{"crop_scale_min": 0.5, "method": "mae", "loss": "mse", "encoder_activation": "gelu", "encoder_bias": "none", "encoder_qk_norm": false, "encoder_moe_every": 2, "encoder_expert_mlp_ratio": 0.5, "encoder_patch_size": [2, 2], "norm_pix_loss": true, "optimizer": "nadamw", "eps": 1e-10, "grad_clip": 1.0, "lr_schedule": "cosine", "warmup_steps": 200}
Rows from block 5 of the encoder of a small masked image model, named by matrix and row number. Rows with one number within an expert belong to one neuron, the router's apart. Each number is 50 + 10 x the weight over its row's rms, rounded and kept within 0 to 99. All counts start at 0.
Before each expert's rows are labels from the 100 images, of 14848, where the router gives the expert most weight on average: "colour at peak" is the nearest of a few named colours to the mean colour under the peak. Only what is clearly more common there than usual is listed. The data: aerial photos of the United States (SatlasPretrain). In brackets: how many of the 100, against the usual share in percent.
# router: slot weights (encoder.blocks.5.mlp.router.weight, 4x384), inputs 0-127
# up: expert up (encoder.blocks.5.mlp.up, 4x192x384), inputs 0-127
# down: expert down (encoder.blocks.5.mlp.down, 4x384x192, transposed), outputs 0-127

# expert 0
colour at peak: pink (62 vs 4.6)
router.0:60 45 55 53 49 42 48 50 61 41 64 47 55 42 53 62 28 55 40 42 46 45 50 56 43 60 44 40 55 49 55 35 60 32 60 57 40 45 50 43 47 45 51 37 34 61 47 53 36 42 67 42 64 73 61 55 45 61 41 61 72 58 40 50 59 41 52 49 69 54 34 54 59 37 55 35 59 65 47 54 57 54 46 50 58 47 55 47 55 32 58 75 64 41 44 42 56 56 55 54 54 37 55 39 41 62 56 53 47 71 34 44 33 28 53 56 51 35 40 47 38 57 43 33 59 36 72 60
up.12:63 29 37 61 69 47 63 50 49 61 51 40 41 55 38 61 39 44 62 31 62 46 40 43 53 54 57 47 59 55 77 55 46 40 37 45 57 64 57 46 59 43 60 50 42 69 51 71 53 25 53 69 60 49 49 45 27 58 63 58 58 59 38 33 56 70 03 44 59 47 52 55 62 66 47 25 54 46 60 52 40 52 54 30 52 44 63 52 53 37 60 45 51 43 49 70 47 43 61 63 76 45 46 57 53 47 56 50 49 53 30 42 47 46 52 56 60 58 50 38 63 53 42 74 51 37 48 62
down.12:47 56 52 49 32 52 53 50 51 44 38 50 55 55 60 37 57 43 36 60 50 62 47 50 46 40 34 50 40 46 27 58 45 73 59 50 49 38 38 49 43 58 45 40 72 59 58 36 44 71 46 39 51 29 49 65 64 50 55 49 35 50 48 51 35 47 75 44 29 54 50 43 47 37 48 41 47 36 48 41 51 43 53 57 39 58 38 42 55 47 62 57 46 50 44 31 61 64 35 45 47 59 41 30 46 47 46 57 33 37 68 55 64 63 51 40 51 44 49 58 37 37 53 33 64 53 44 41
up.13:51 28 32 73 61 53 58 68 35 69 58 41 54 36 56 48 42 43 52 37 47 40 43 42 42 51 54 44 63 39 65 54 45 35 37 42 54 50 60 37 53 42 44 62 45 64 64 58 39 36 55 57 41 36 52 76 16 56 54 44 69 45 60 51 52 55 16 45 61 65 51 60 39 58 35 34 59 63 50 50 36 58 32 63 62 51 54 48 43 53 53 59 51 46 32 49 44 53 54 59 82 41 65 50 52 30 36 46 45 46 36 37 44 43 56 50 46 49 54 35 48 55 49 65 52 57 52 65
down.13:61 59 51 50 53 55 55 55 59 50 45 57 52 59 34 36 50 49 45 44 50 58 50 36 56 39 43 38 45 43 28 65 41 53 25 33 63 49 57 52 43 43 47 49 62 63 44 40 43 41 51 68 62 47 66 41 53 34 60 53 45 44 49 41 47 49 64 38 53 36 18 58 43 56 53 48 32 53 58 51 47 66 57 48 40 53 45 44 53 45 50 50 35 40 43 53 51 55 56 54 51 60 40 56 39 61 51 69 58 33 55 65 51 58 40 47 61 52 47 68 35 38 37 41 58 50 47 42
up.14:43 63 67 55 53 60 59 36 61 61 54 38 42 48 57 58 44 45 40 42 62 48 48 27 64 56 38 42 56 33 53 51 57 65 67 53 62 66 40 44 66 41 66 65 53 45 55 54 56 43 49 48 50 46 57 49 53 53 67 52 50 52 68 31 35 31 65 31 53 52 52 59 46 49 55 59 45 52 35 47 44 53 48 45 31 40 45 62 42 37 26 39 58 56 52 58 59 39 66 41 30 41 59 54 52 51 55 50 63 50 40 49 48 51 48 42 41 56 42 60 71 53 50 62 66 46 56 43
down.14:65 53 60 44 39 45 51 65 37 45 65 54 50 55 66 39 59 49 64 40 40 37 41 57 39 40 51 72 52 53 50 52 49 62 52 50 51 45 48 46 52 57 62 47 60 30 53 43 41 60 52 49 42 48 39 52 43 44 48 51 54 60 50 41 60 49 55 69 25 54 45 40 49 51 56 48 47 33 54 52 54 51 58 54 47 51 48 57 60 63 72 43 53 54 31 49 53 54 51 52 48 60 33 49 43 45 47 50 26 52 47 47 54 73 39 41 50 52 61 46 58 59 47 49 38 52 48 58
up.15:55 71 77 42 29 54 55 36 31 57 58 48 60 56 40 50 41 51 55 52 64 53 62 42 64 56 27 43 45 43 67 44 51 62 76 62 67 48 53 39 59 45 48 36 51 44 48 45 44 62 52 51 46 38 45 66 50 53 44 44 37 70 69 42 54 48 77 47 50 52 41 46 62 47 57 66 52 52 38 39 28 46 47 31 26 50 46 50 45 51 43 47 60 54 61 60 58 55 36 50 32 54 42 54 49 49 68 50 39 49 48 47 54 57 55 44 37 73 62 71 66 62 50 51 63 38 49 30
down.15:53 46 54 35 45 47 45 54 52 48 51 49 42 59 65 46 61 43 30 35 44 52 40 47 32 35 57 59 50 39 58 35 51 59 44 42 59 73 44 55 59 44 59 45 49 44 33 55 53 49 38 36 52 63 63 49 44 37 49 31 50 62 50 56 50 46 45 46 33 52 47 42 40 61 51 40 53 68 64 50 62 66 51 42 66 59 45 54 43 60 64 62 61 45 57 37 49 61 57 56 42 67 58 43 44 35 37 52 48 37 61 57 41 59 49 51 64 47 54 50 59 54 47 49 47 46 44 57
up.16:50 55 57 59 46 44 49 55 35 64 59 63 45 60 57 44 47 46 63 61 53 45 45 33 46 50 39 54 52 38 51 47 52 53 65 83 50 40 50 28 66 61 72 38 55 65 40 60 52 48 56 59 53 31 46 70 48 60 68 46 36 61 47 36 42 60 54 51 39 58 47 53 47 54 46 56 33 45 47 25 45 45 57 44 41 42 49 54 57 48 49 46 53 43 35 64 75 51 49 45 44 49 51 55 61 49 79 43 40 36 53 64 66 59 54 48 49 70 60 47 70 69 53 44 61 45 49 43
down.16:47 45 55 46 47 35 57 42 57 44 60 57 43 37 45 40 63 52 38 52 45 59 57 52 54 52 55 65 45 42 49 61 58 52 46 27 47 48 41 72 67 61 44 49 46 56 59 46 66 43 55 42 60 59 67 49 48 46 35 56 65 58 56 75 58 51 59 57 47 50 66 45 49 59 39 49 60 46 48 39 52 51 35 41 67 60 50 55 39 65 37 56 63 57 65 55 51 63 61 39 57 52 58 56 35 28 27 48 49 36 67 51 48 44 42 43 58 49 60 39 36 46 57 62 50 52 46 44
up.17:45 56 37 56 63 52 50 38 61 47 44 42 47 69 47 70 40 53 57 43 43 63 63 47 43 56 70 50 49 46 54 55 59 60 55 53 46 37 29 43 56 54 63 38 59 35 60 51 34 44 45 53 62 43 36 50 56 40 47 47 56 37 49 50 55 39 60 52 50 49 48 45 50 70 44 37 51 48 49 55 63 59 53 42 35 53 44 49 71 45 45 56 44 43 57 53 45 54 75 42 52 62 57 66 42 49 43 54 70 51 43 57 44 43 46 33 44 53 57 59 28 41 60 54 47 52 43 52
down.17:62 49 54 43 62 44 48 69 46 57 46 49 55 37 64 58 48 41 44 59 54 51 52 75 49 46 44 59 45 46 35 50 46 43 63 55 63 59 51 62 36 62 36 77 47 55 51 49 62 56 56 40 25 23 56 52 47 47 51 40 40 53 46 41 51 48 57 56 51 47 71 49 47 31 41 69 50 61 63 62 56 37 45 36 70 59 64 49 23 42 64 40 52 53 40 49 54 52 31 60 48 35 57 42 58 53 53 56 46 56 66 44 46 54 50 75 54 49 47 42 70 63 47 61 56 50 48 55

# expert 2
colour at peak: brown (64 vs 36.5); black (33 vs 1.4)
router.2:31 51 52 61 54 57 62 51 46 51 45 65 63 54 39 42 55 50 48 40 34 48 55 49 46 63 45 54 58 53 62 62 43 29 49 42 65 38 45 41 44 64 43 60 71 57 37 62 56 35 44 44 51 29 44 51 40 56 46 43 40 55 55 59 51 58 37 53 52 42 64 40 35 57 30 56 47 48 58 51 44 55 60 47 50 51 35 52 45 63 50 34 51 37 42 62 49 34 35 49 50 45 51 51 59 39 41 49 54 31 53 75 48 64 53 37 35 67 55 34 48 35 40 70 36 36 43 48
up.12:48 69 56 50 38 36 47 47 54 51 45 58 59 51 34 55 34 45 44 62 64 63 40 53 48 58 31 54 35 33 58 32 60 67 46 49 43 58 40 55 38 60 51 36 37 43 43 57 31 67 47 50 44 44 66 46 60 32 50 38 56 47 48 53 49 46 82 60 46 60 57 51 49 21 53 44 40 56 49 53 48 45 32 61 37 36 40 57 60 35 32 56 60 59 45 48 63 52 59 48 32 58 44 48 54 55 53 54 51 44 65 49 57 38 45 50 51 41 42 48 60 57 61 35 60 65 65 37
down.12:59 45 53 70 50 62 45 64 49 42 52 59 58 66 49 50 65 37 33 67 53 53 70 38 59 65 33 58 50 43 59 55 42 33 49 39 54 68 23 48 55 69 36 63 55 56 59 53 43 47 36 60 66 42 49 53 46 52 64 49 71 42 48 45 51 57 43 47 43 43 60 49 47 49 44 54 76 52 60 46 53 51 45 52 53 44 42 50 66 60 40 55 54 49 47 44 48 39 49 60 46 47 42 43 50 41 57 56 65 48 51 72 49 47 35 52 70 18 39 46 44 47 63 42 60 42 52 36
up.13:17 48 53 69 39 57 62 57 50 62 59 57 52 51 38 60 64 48 45 50 47 51 48 48 53 50 16 48 52 62 45 54 46 47 39 59 62 43 41 32 38 60 58 61 59 55 38 39 41 51 47 58 35 36 32 50 40 52 58 33 49 30 66 46 63 45 58 55 48 60 44 63 45 60 50 54 49 44 48 49 41 45 55 48 31 42 43 48 72 38 48 47 53 56 49 55 58 45 37 52 48 45 57 59 47 53 41 54 46 27 58 48 86 53 46 37 51 55 54 52 50 35 52 59 42 44 48 47
down.13:23 49 59 51 51 60 57 60 68 50 61 67 47 46 39 62 60 46 38 29 61 49 61 55 54 61 59 51 44 48 55 35 37 35 66 49 57 49 43 56 40 47 38 46 57 52 63 66 62 52 42 54 36 48 46 35 39 45 26 45 54 56 61 53 49 45 51 52 43 56 52 50 37 73 52 48 56 61 53 66 40 46 58 40 67 40 53 57 41 60 63 52 41 48 36 47 33 38 50 43 44 44 56 51 33 62 59 49 63 48 43 61 39 59 38 47 47 58 23 64 56 61 52 63 44 49 52 59
up.14:45 44 47 66 38 56 61 39 49 45 62 44 51 53 40 51 61 39 33 54 59 54 60 53 39 48 35 56 47 44 46 43 50 49 41 45 47 45 44 39 43 65 51 58 61 50 41 50 44 55 47 57 50 47 40 34 39 56 61 30 60 19 57 35 60 44 50 49 34 61 47 49 43 40 58 40 52 48 63 57 54 39 62 47 35 39 42 46 68 41 71 44 57 71 51 51 72 44 48 44 58 43 50 50 48 56 34 63 39 37 72 58 74 57 41 25 26 46 69 46 39 62 58 50 57 58 48 46
down.14:38 56 53 38 50 61 55 64 59 50 52 60 49 39 39 64 60 44 46 46 44 34 36 70 37 58 44 30 49 28 70 51 37 44 55 59 54 60 47 42 43 56 39 57 52 62 56 55 48 31 49 63 50 70 52 44 44 52 40 55 47 60 60 55 49 47 61 49 51 43 31 68 53 76 52 36 58 73 49 63 55 42 56 50 40 48 64 64 45 37 51 49 44 50 39 56 31 41 61 58 41 55 51 40 54 61 52 51 45 61 42 55 45 44 46 45 51 76 41 45 77 31 35 62 47 46 53 52
up.15:69 49 56 45 53 44 52 50 59 65 54 64 37 44 33 50 33 40 50 43 44 54 52 57 34 44 53 42 44 24 53 44 54 44 33 51 52 44 47 62 39 43 58 51 61 59 31 61 56 40 33 59 40 53 59 42 40 59 70 63 43 58 48 51 75 55 57 35 27 35 55 59 46 61 60 50 29 63 59 41 45 55 58 38 28 36 48 56 50 44 67 40 59 62 31 39 51 44 53 41 49 42 52 60 45 45 33 62 43 41 78 39 27 66 40 48 43 61 50 38 65 49 58 53 49 54 47 46
down.15:59 41 48 54 59 55 50 57 65 49 42 43 47 51 58 73 38 41 53 37 32 60 58 58 46 48 56 39 55 44 56 48 46 54 51 38 36 44 60 61 47 55 49 40 46 43 41 45 55 45 53 61 56 58 41 38 37 59 40 69 46 52 41 46 57 59 55 46 38 49 58 64 49 52 53 39 54 56 53 66 59 62 45 50 46 48 82 59 48 38 68 63 42 51 31 52 46 57 40 58 51 44 55 38 32 65 53 48 48 51 47 41 37 46 52 52 51 60 63 41 72 49 49 48 58 42 45 47
up.16:48 39 55 45 38 56 60 57 68 62 68 49 47 45 42 54 40 49 41 38 31 62 50 38 36 39 34 40 59 39 37 48 33 33 37 55 62 54 48 49 34 52 62 41 47 62 26 51 41 40 32 47 51 53 51 42 30 66 61 61 54 50 42 32 65 57 44 43 34 50 54 63 47 50 52 49 26 58 61 59 46 54 50 43 28 43 58 51 61 55 48 57 62 57 44 45 63 49 42 57 53 44 53 65 50 60 48 50 37 42 57 64 46 52 37 54 43 42 63 61 44 67 48 46 41 51 52 55
down.16:38 51 37 56 40 65 62 68 71 56 43 48 54 63 55 63 35 41 44 40 67 59 48 52 41 48 38 44 61 65 56 48 52 43 50 57 52 53 61 58 33 44 59 52 56 56 44 43 52 39 47 44 32 65 44 45 56 66 30 59 37 76 55 39 64 55 55 51 55 68 49 46 51 53 57 38 39 51 41 68 46 58 56 52 63 46 75 61 35 62 36 70 45 49 30 43 52 45 53 49 58 51 75 41 36 49 30 49 45 56 29 50 45 40 51 47 49 67 38 71 60 71 61 57 62 38 57 55
up.17:58 36 61 31 46 41 42 36 58 57 59 47 53 44 43 47 36 51 37 55 49 72 56 52 45 36 43 49 49 35 45 45 56 61 43 33 48 49 37 51 49 56 48 36 32 52 52 47 45 49 30 45 58 53 66 46 42 51 46 55 61 68 37 50 52 51 56 64 41 49 53 61 74 51 63 33 47 48 39 34 47 44 29 50 63 52 42 55 68 49 62 74 64 52 48 47 45 66 57 46 60 45 30 39 74 39 36 49 35 46 51 52 47 32 55 62 55 39 58 47 53 52 69 47 61 58 64 35
down.17:33 45 50 34 34 40 49 30 47 43 47 55 68 37 50 57 38 53 37 34 50 67 48 65 50 51 50 55 43 42 33 44 61 59 44 40 49 39 26 48 52 50 45 53 68 42 44 54 40 53 46 43 53 52 61 49 55 57 45 47 51 56 40 44 53 43 52 58 33 48 56 46 62 49 54 60 43 43 49 56 40 61 38 49 43 54 50 52 68 59 38 53 55 52 49 54 49 66 54 49 46 42 32 42 56 53 26 46 47 31 55 63 54 55 29 72 67 41 73 36 52 38 37 52 78 53 58 50

# expert 1
colour at peak: brown (93 vs 36.5)
router.1:56 45 63 47 53 30 36 62 58 43 58 35 46 45 51 30 57 48 43 37 47 53 45 42 45 36 40 49 44 39 31 49 50 42 53 60 44 75 41 58 71 43 62 47 46 53 46 40 40 49 44 52 56 72 64 51 36 68 58 40 56 67 31 38 43 62 54 53 36 59 51 59 62 53 60 35 60 45 48 33 54 48 55 50 73 56 58 49 68 46 55 68 60 59 51 57 64 56 61 58 61 38 39 41 65 49 49 55 17 45 57 56 48 52 50 64 72 36 52 57 56 58 56 23 64 52 39 43
up.12:51 73 73 65 33 57 54 54 51 53 50 46 45 62 43 54 44 53 43 57 50 49 42 44 64 56 23 64 21 45 68 56 60 50 49 36 62 60 49 52 64 55 38 47 46 54 62 47 55 57 51 44 49 48 41 39 72 39 68 48 43 52 45 61 64 45 98 66 54 54 52 49 46 50 53 82 49 59 56 45 37 48 53 64 37 40 40 58 40 14 35 52 45 51 47 58 49 29 41 31 27 57 51 58 58 56 47 56 48 35 45 36 62 50 47 45 48 51 39 63 64 51 35 54 61 53 49 19
down.12:53 62 40 43 47 52 54 53 39 38 39 49 46 51 42 35 53 40 48 40 52 62 37 36 45 54 54 25 70 50 53 57 36 33 36 52 65 45 57 46 52 50 43 47 46 54 59 47 55 56 53 60 35 38 59 54 42 61 43 47 55 41 46 42 63 50 48 53 37 40 44 61 43 28 48 67 39 38 63 65 49 48 52 37 52 45 67 50 42 51 55 54 46 42 40 56 40 50 49 52 42 52 48 38 58 56 64 54 49 66 69 57 49 49 36 64 52 42 52 47 66 31 46 48 43 51 42 47
up.13:35 55 55 66 44 63 61 71 44 69 52 49 61 42 56 53 71 45 56 53 56 38 57 46 57 56 35 47 53 59 51 58 44 48 56 47 80 40 57 43 26 55 55 53 75 53 43 44 55 54 46 54 37 32 25 50 52 54 53 35 33 53 53 57 45 55 63 54 52 55 48 50 35 50 52 58 65 48 64 53 47 52 54 44 53 51 47 56 52 64 46 21 54 51 66 51 50 34 44 56 43 51 52 61 64 52 57 43 50 46 48 56 58 65 52 34 41 53 54 56 44 65 48 67 38 50 35 42
down.13:42 44 45 42 43 47 49 39 63 39 53 66 47 59 48 22 43 49 57 64 36 46 49 51 45 50 59 47 48 42 36 50 49 49 38 55 53 66 61 49 42 52 57 33 30 62 38 67 40 34 56 48 61 56 58 57 45 50 55 57 59 54 55 11 66 58 47 55 36 55 40 64 70 43 58 43 22 67 53 59 50 52 42 61 53 57 39 44 53 44 62 54 66 40 39 46 59 48 54 50 43 31 44 42 47 46 56 59 33 46 66 58 67 34 38 72 69 37 56 55 52 32 47 35 57 51 52 58
up.14:53 41 59 48 34 48 47 36 48 49 56 36 54 63 40 44 51 51 39 33 64 60 67 63 40 46 23 56 56 46 56 49 65 81 68 53 40 50 40 35 55 62 32 51 49 50 37 49 55 53 39 45 54 38 36 48 40 64 42 58 44 43 57 44 43 41 47 53 47 62 46 51 46 37 56 41 43 41 45 45 56 50 45 48 54 54 45 59 68 56 57 54 60 50 70 44 67 72 65 60 55 43 18 38 55 48 32 49 43 47 62 55 68 41 47 32 39 35 62 55 60 62 63 32 75 46 55 29
down.14:49 51 52 58 31 47 60 45 46 48 56 55 50 50 48 72 65 56 39 46 46 40 53 73 38 56 40 67 68 45 62 50 51 63 64 38 55 58 41 69 71 74 50 64 46 38 43 35 48 51 48 31 61 35 59 44 44 46 48 34 42 54 32 52 47 44 51 62 38 47 36 36 54 60 50 48 63 45 36 50 46 55 45 52 61 39 77 53 65 59 43 45 51 48 54 54 33 43 52 42 44 45 29 32 59 43 51 50 52 49 42 54 50 43 45 61 51 36 58 51 59 68 41 44 47 50 55 56
up.15:42 55 45 44 56 54 40 51 40 49 48 67 48 47 67 61 28 49 69 59 43 63 43 61 36 52 45 44 59 79 47 66 51 48 57 49 54 53 38 51 31 45 44 65 52 50 41 46 50 43 37 49 46 44 43 49 42 55 65 47 47 57 54 42 50 51 22 52 54 39 62 43 41 33 26 60 41 40 44 44 43 59 47 35 47 50 55 52 60 66 38 26 55 36 20 47 57 61 52 55 48 48 42 44 53 40 44 49 49 45 45 48 56 74 62 54 43 51 70 52 40 59 45 48 64 38 33 51
down.15:45 49 49 42 39 41 53 45 42 67 43 42 47 47 50 47 43 58 39 56 51 53 42 45 51 46 62 60 38 34 33 61 49 58 44 55 37 63 46 85 61 56 57 41 47 61 49 38 47 63 51 51 58 79 62 39 51 44 54 60 46 51 31 62 36 65 59 44 46 40 40 68 66 57 48 50 44 55 55 30 46 41 37 49 61 50 49 49 35 44 43 60 61 49 64 55 56 54 56 33 59 49 49 43 52 34 46 53 34 51 54 51 55 56 31 66 71 38 53 39 56 32 53 37 61 51 59 57
up.16:43 62 45 61 41 52 56 67 42 49 45 55 54 41 52 55 55 47 47 67 68 46 51 43 52 64 51 48 46 47 34 49 37 32 50 54 82 46 59 38 37 51 47 67 58 55 41 38 43 44 46 58 30 42 60 49 65 46 82 26 47 41 60 46 64 47 59 49 47 48 51 56 56 49 51 62 46 44 63 55 45 48 62 51 29 53 49 65 54 45 45 36 29 56 57 42 47 43 50 71 36 51 66 63 37 47 53 54 49 51 66 48 79 61 49 66 56 61 66 47 37 41 38 56 43 51 43 54
down.16:29 53 48 46 42 53 55 34 52 60 46 57 33 57 54 53 58 48 62 55 51 41 50 76 47 62 38 54 37 60 54 50 49 59 61 52 48 51 59 47 47 60 64 46 51 52 40 60 27 36 52 43 44 40 44 70 51 48 57 30 40 58 53 48 46 43 43 56 34 48 49 49 51 49 45 40 28 39 43 53 45 38 44 48 36 48 50 40 50 69 51 36 57 45 44 52 59 52 50 54 46 36 49 32 36 34 61 48 38 55 51 54 61 68 43 40 39 53 60 40 47 67 61 33 47 42 46 44
up.17:56 50 54 38 41 52 54 35 41 35 57 51 57 70 40 53 43 46 39 51 52 87 58 67 43 54 25 45 46 54 55 57 57 84 65 50 31 45 42 48 37 58 40 42 61 57 35 58 54 55 30 45 46 42 38 39 44 52 42 60 36 50 61 51 51 51 59 52 45 60 49 48 41 34 51 28 46 36 46 54 54 46 47 55 56 41 40 49 76 54 66 55 58 53 64 46 66 66 58 46 52 48 32 49 70 46 37 58 48 29 61 56 59 44 54 39 39 37 52 51 55 67 63 42 73 59 55 31
down.17:75 45 40 51 35 36 45 58 22 55 62 31 49 58 48 61 49 49 38 34 54 52 48 64 49 48 48 56 57 53 59 51 67 53 66 62 64 61 42 66 69 62 49 59 55 50 51 46 37 53 45 40 56 48 49 63 40 45 59 50 57 54 41 51 38 51 51 56 28 54 53 39 55 56 59 43 54 39 59 32 58 57 56 49 52 60 55 55 55 42 56 57 43 61 62 48 51 55 43 72 43 52 40 30 39 50 44 38 51 54 52 56 41 65 35 55 42 42 67 35 70 56 51 38 66 47 47 55

# expert 3
colour at peak: grey (92 vs 54.8)
router.3:49 46 51 46 42 47 66 60 53 65 62 42 49 43 32 35 36 39 46 59 55 36 40 41 43 53 46 47 49 37 42 42 46 33 36 49 61 24 60 34 33 42 52 37 48 66 38 45 41 38 50 51 42 56 59 46 38 55 41 61 48 46 54 53 61 45 55 37 54 56 45 76 61 41 49 45 35 68 47 62 37 37 37 54 44 44 51 48 43 43 59 56 54 51 55 67 55 53 48 47 46 42 62 63 62 47 61 59 42 44 54 36 55 37 60 52 60 54 42 56 27 34 49 55 46 44 62 54
up.12:46 46 48 57 38 54 56 55 56 49 53 52 59 50 44 63 56 49 46 61 48 84 55 53 42 38 40 38 58 48 68 36 47 46 38 40 67 49 37 50 43 56 47 75 46 60 59 55 41 54 53 52 44 38 41 46 49 52 48 36 65 46 64 55 58 38 59 59 52 54 52 51 26 44 49 53 71 65 60 58 43 46 41 52 41 42 47 51 54 48 50 30 54 47 46 52 55 39 56 55 47 43 43 62 57 49 04 46 45 52 48 34 51 43 48 46 43 17 55 62 44 53 44 51 53 49 56 48
down.12:47 51 42 48 58 55 41 61 47 34 46 63 43 47 64 61 39 60 56 40 58 57 50 58 41 19 53 46 42 55 33 61 57 47 63 60 49 57 57 25 59 46 43 38 53 47 71 72 41 61 48 56 52 56 47 70 61 49 54 45 62 55 35 38 45 39 59 60 57 62 71 50 57 44 61 46 50 59 57 49 72 65 63 54 48 61 60 59 58 52 42 53 41 47 45 55 68 54 50 50 53 52 53 52 53 38 45 44 50 67 55 43 42 61 49 55 40 42 50 55 61 45 49 41 62 74 39 51
up.13:56 34 43 48 44 59 48 39 49 53 45 48 33 52 44 49 42 44 41 68 52 51 45 44 31 73 55 51 35 41 66 38 62 43 51 53 51 61 64 44 59 46 62 31 34 52 43 46 43 42 62 63 54 79 50 35 58 53 42 67 76 55 39 50 71 38 64 42 38 54 59 57 65 36 61 48 53 49 53 49 57 39 55 56 59 46 58 36 43 27 64 57 51 58 40 43 52 49 34 62 50 42 42 46 52 70 72 51 47 67 51 32 42 32 61 50 52 59 41 62 43 38 49 51 43 58 48 40
down.13:13 47 65 60 35 71 41 55 46 53 43 49 56 49 60 44 46 59 42 60 41 57 49 58 49 69 47 39 47 65 60 43 46 50 60 49 47 52 36 53 40 71 48 71 60 43 47 44 48 53 40 52 46 49 40 42 49 53 57 37 50 47 50 45 58 47 37 55 50 55 15 26 42 33 42 54 51 42 38 52 54 31 50 70 48 57 41 48 55 63 52 37 61 53 60 53 43 50 50 51 46 51 42 36 30 52 72 33 55 57 49 44 60 61 49 27 39 60 57 42 48 56 49 51 58 58 51 50
up.14:54 64 55 46 51 40 49 49 55 50 50 62 48 44 51 67 37 50 43 46 43 54 50 58 59 49 29 43 42 67 40 39 49 54 55 46 71 49 29 40 45 54 46 45 51 55 35 63 51 44 56 51 33 31 57 47 52 61 67 29 32 52 54 47 59 47 52 57 36 52 50 45 35 39 53 55 40 49 72 55 45 47 49 53 29 48 43 64 56 49 32 49 60 61 45 58 63 54 55 44 50 49 54 52 35 51 53 69 58 26 62 50 49 45 43 56 49 51 46 49 50 52 51 47 75 49 46 45
down.14:58 48 50 43 49 45 63 41 37 30 50 46 49 53 37 51 37 57 66 46 61 46 51 43 44 31 51 50 38 62 45 58 67 56 70 45 55 43 62 47 48 29 51 28 50 45 49 61 66 48 69 59 56 58 35 64 52 60 50 64 52 43 32 44 58 52 59 48 58 56 68 52 61 57 34 59 61 50 77 63 38 50 61 39 52 47 50 56 59 36 42 56 54 48 58 40 47 67 58 48 47 48 55 62 55 53 50 65 48 46 58 44 45 58 55 54 52 55 50 76 61 51 33 42 47 46 31 47
up.15:62 48 58 49 47 49 52 30 46 30 47 39 49 89 47 57 53 55 56 43 60 50 61 61 60 55 50 55 35 64 62 50 64 66 58 56 50 47 43 59 70 46 48 37 53 29 51 40 55 63 55 35 61 52 34 59 56 48 40 62 48 47 42 61 46 45 43 60 49 63 46 36 35 49 55 27 49 28 44 49 66 48 62 32 48 61 50 45 65 52 58 60 55 44 68 47 51 69 67 57 49 61 39 36 57 46 47 43 59 46 43 51 52 49 53 34 51 41 38 51 46 60 70 42 60 57 43 42
down.15:49 58 53 45 60 43 31 68 61 49 54 60 53 34 60 40 49 50 45 40 54 45 43 40 38 40 76 42 47 32 34 51 45 48 52 30 43 39 54 54 34 36 42 55 50 46 68 47 54 51 49 61 37 61 49 65 56 57 54 46 55 49 49 58 45 37 40 47 54 48 57 39 50 54 47 56 34 38 55 63 68 48 58 44 53 57 36 49 40 67 60 56 45 49 28 36 43 53 59 49 54 70 55 45 42 65 56 52 57 62 48 57 54 58 38 37 61 56 31 59 54 27 53 56 44 59 32 44
up.16:51 58 40 49 52 65 44 56 53 57 48 55 43 38 53 58 52 45 50 43 37 57 62 55 44 58 52 57 62 49 48 71 42 41 46 48 69 57 52 56 42 57 51 67 62 57 50 62 46 54 47 50 43 27 51 46 47 44 64 35 30 62 62 51 44 58 49 53 35 40 48 42 29 53 40 61 51 46 77 43 51 62 65 37 38 48 68 58 48 53 37 37 56 42 52 48 39 45 51 54 44 59 55 62 48 37 49 57 49 37 59 56 47 64 45 52 51 43 62 45 64 66 53 62 40 42 38 42
down.16:59 52 45 55 61 43 48 40 65 32 40 40 67 56 46 50 48 47 56 42 45 61 47 45 43 47 47 67 38 50 48 50 62 63 49 43 45 49 46 68 53 58 46 37 41 35 64 59 40 61 66 50 56 56 50 62 58 55 58 48 42 59 47 47 37 53 48 44 52 48 65 30 60 47 48 56 49 43 58 39 68 73 37 43 59 46 42 56 49 64 47 64 49 40 47 40 62 64 66 43 57 64 47 51 41 47 44 50 53 44 61 51 42 49 33 64 60 30 38 53 53 49 53 37 66 41 45 49
up.17:62 61 53 52 49 47 49 32 49 30 48 34 51 68 56 61 50 49 50 47 76 43 55 68 82 59 56 63 40 41 56 58 51 60 71 59 42 49 54 65 59 48 37 42 52 32 61 45 72 71 65 46 59 58 41 53 60 41 50 60 58 38 29 50 38 36 48 61 50 64 54 41 41 54 50 40 61 32 43 58 70 56 69 46 49 53 59 42 55 46 57 59 46 43 67 40 59 70 62 55 46 70 63 34 43 58 48 38 74 59 43 50 41 49 54 58 45 46 37 49 60 42 44 46 51 51 54 59
down.17:44 51 48 41 54 58 58 67 53 49 62 47 63 38 43 45 67 60 40 43 47 48 34 50 57 51 61 29 49 61 43 45 50 42 52 42 50 31 54 52 50 39 68 50 54 43 49 42 54 50 41 63 46 57 54 52 51 57 31 43 40 42 64 60 47 63 50 40 56 53 59 52 42 56 52 57 54 59 57 75 57 38 51 27 57 37 48 45 38 80 44 59 42 52 60 48 55 44 46 46 55 57 62 47 47 52 45 59 38 37 43 75 57 48 51 36 66 57 34 56 30 44 61 56 40 44 41 54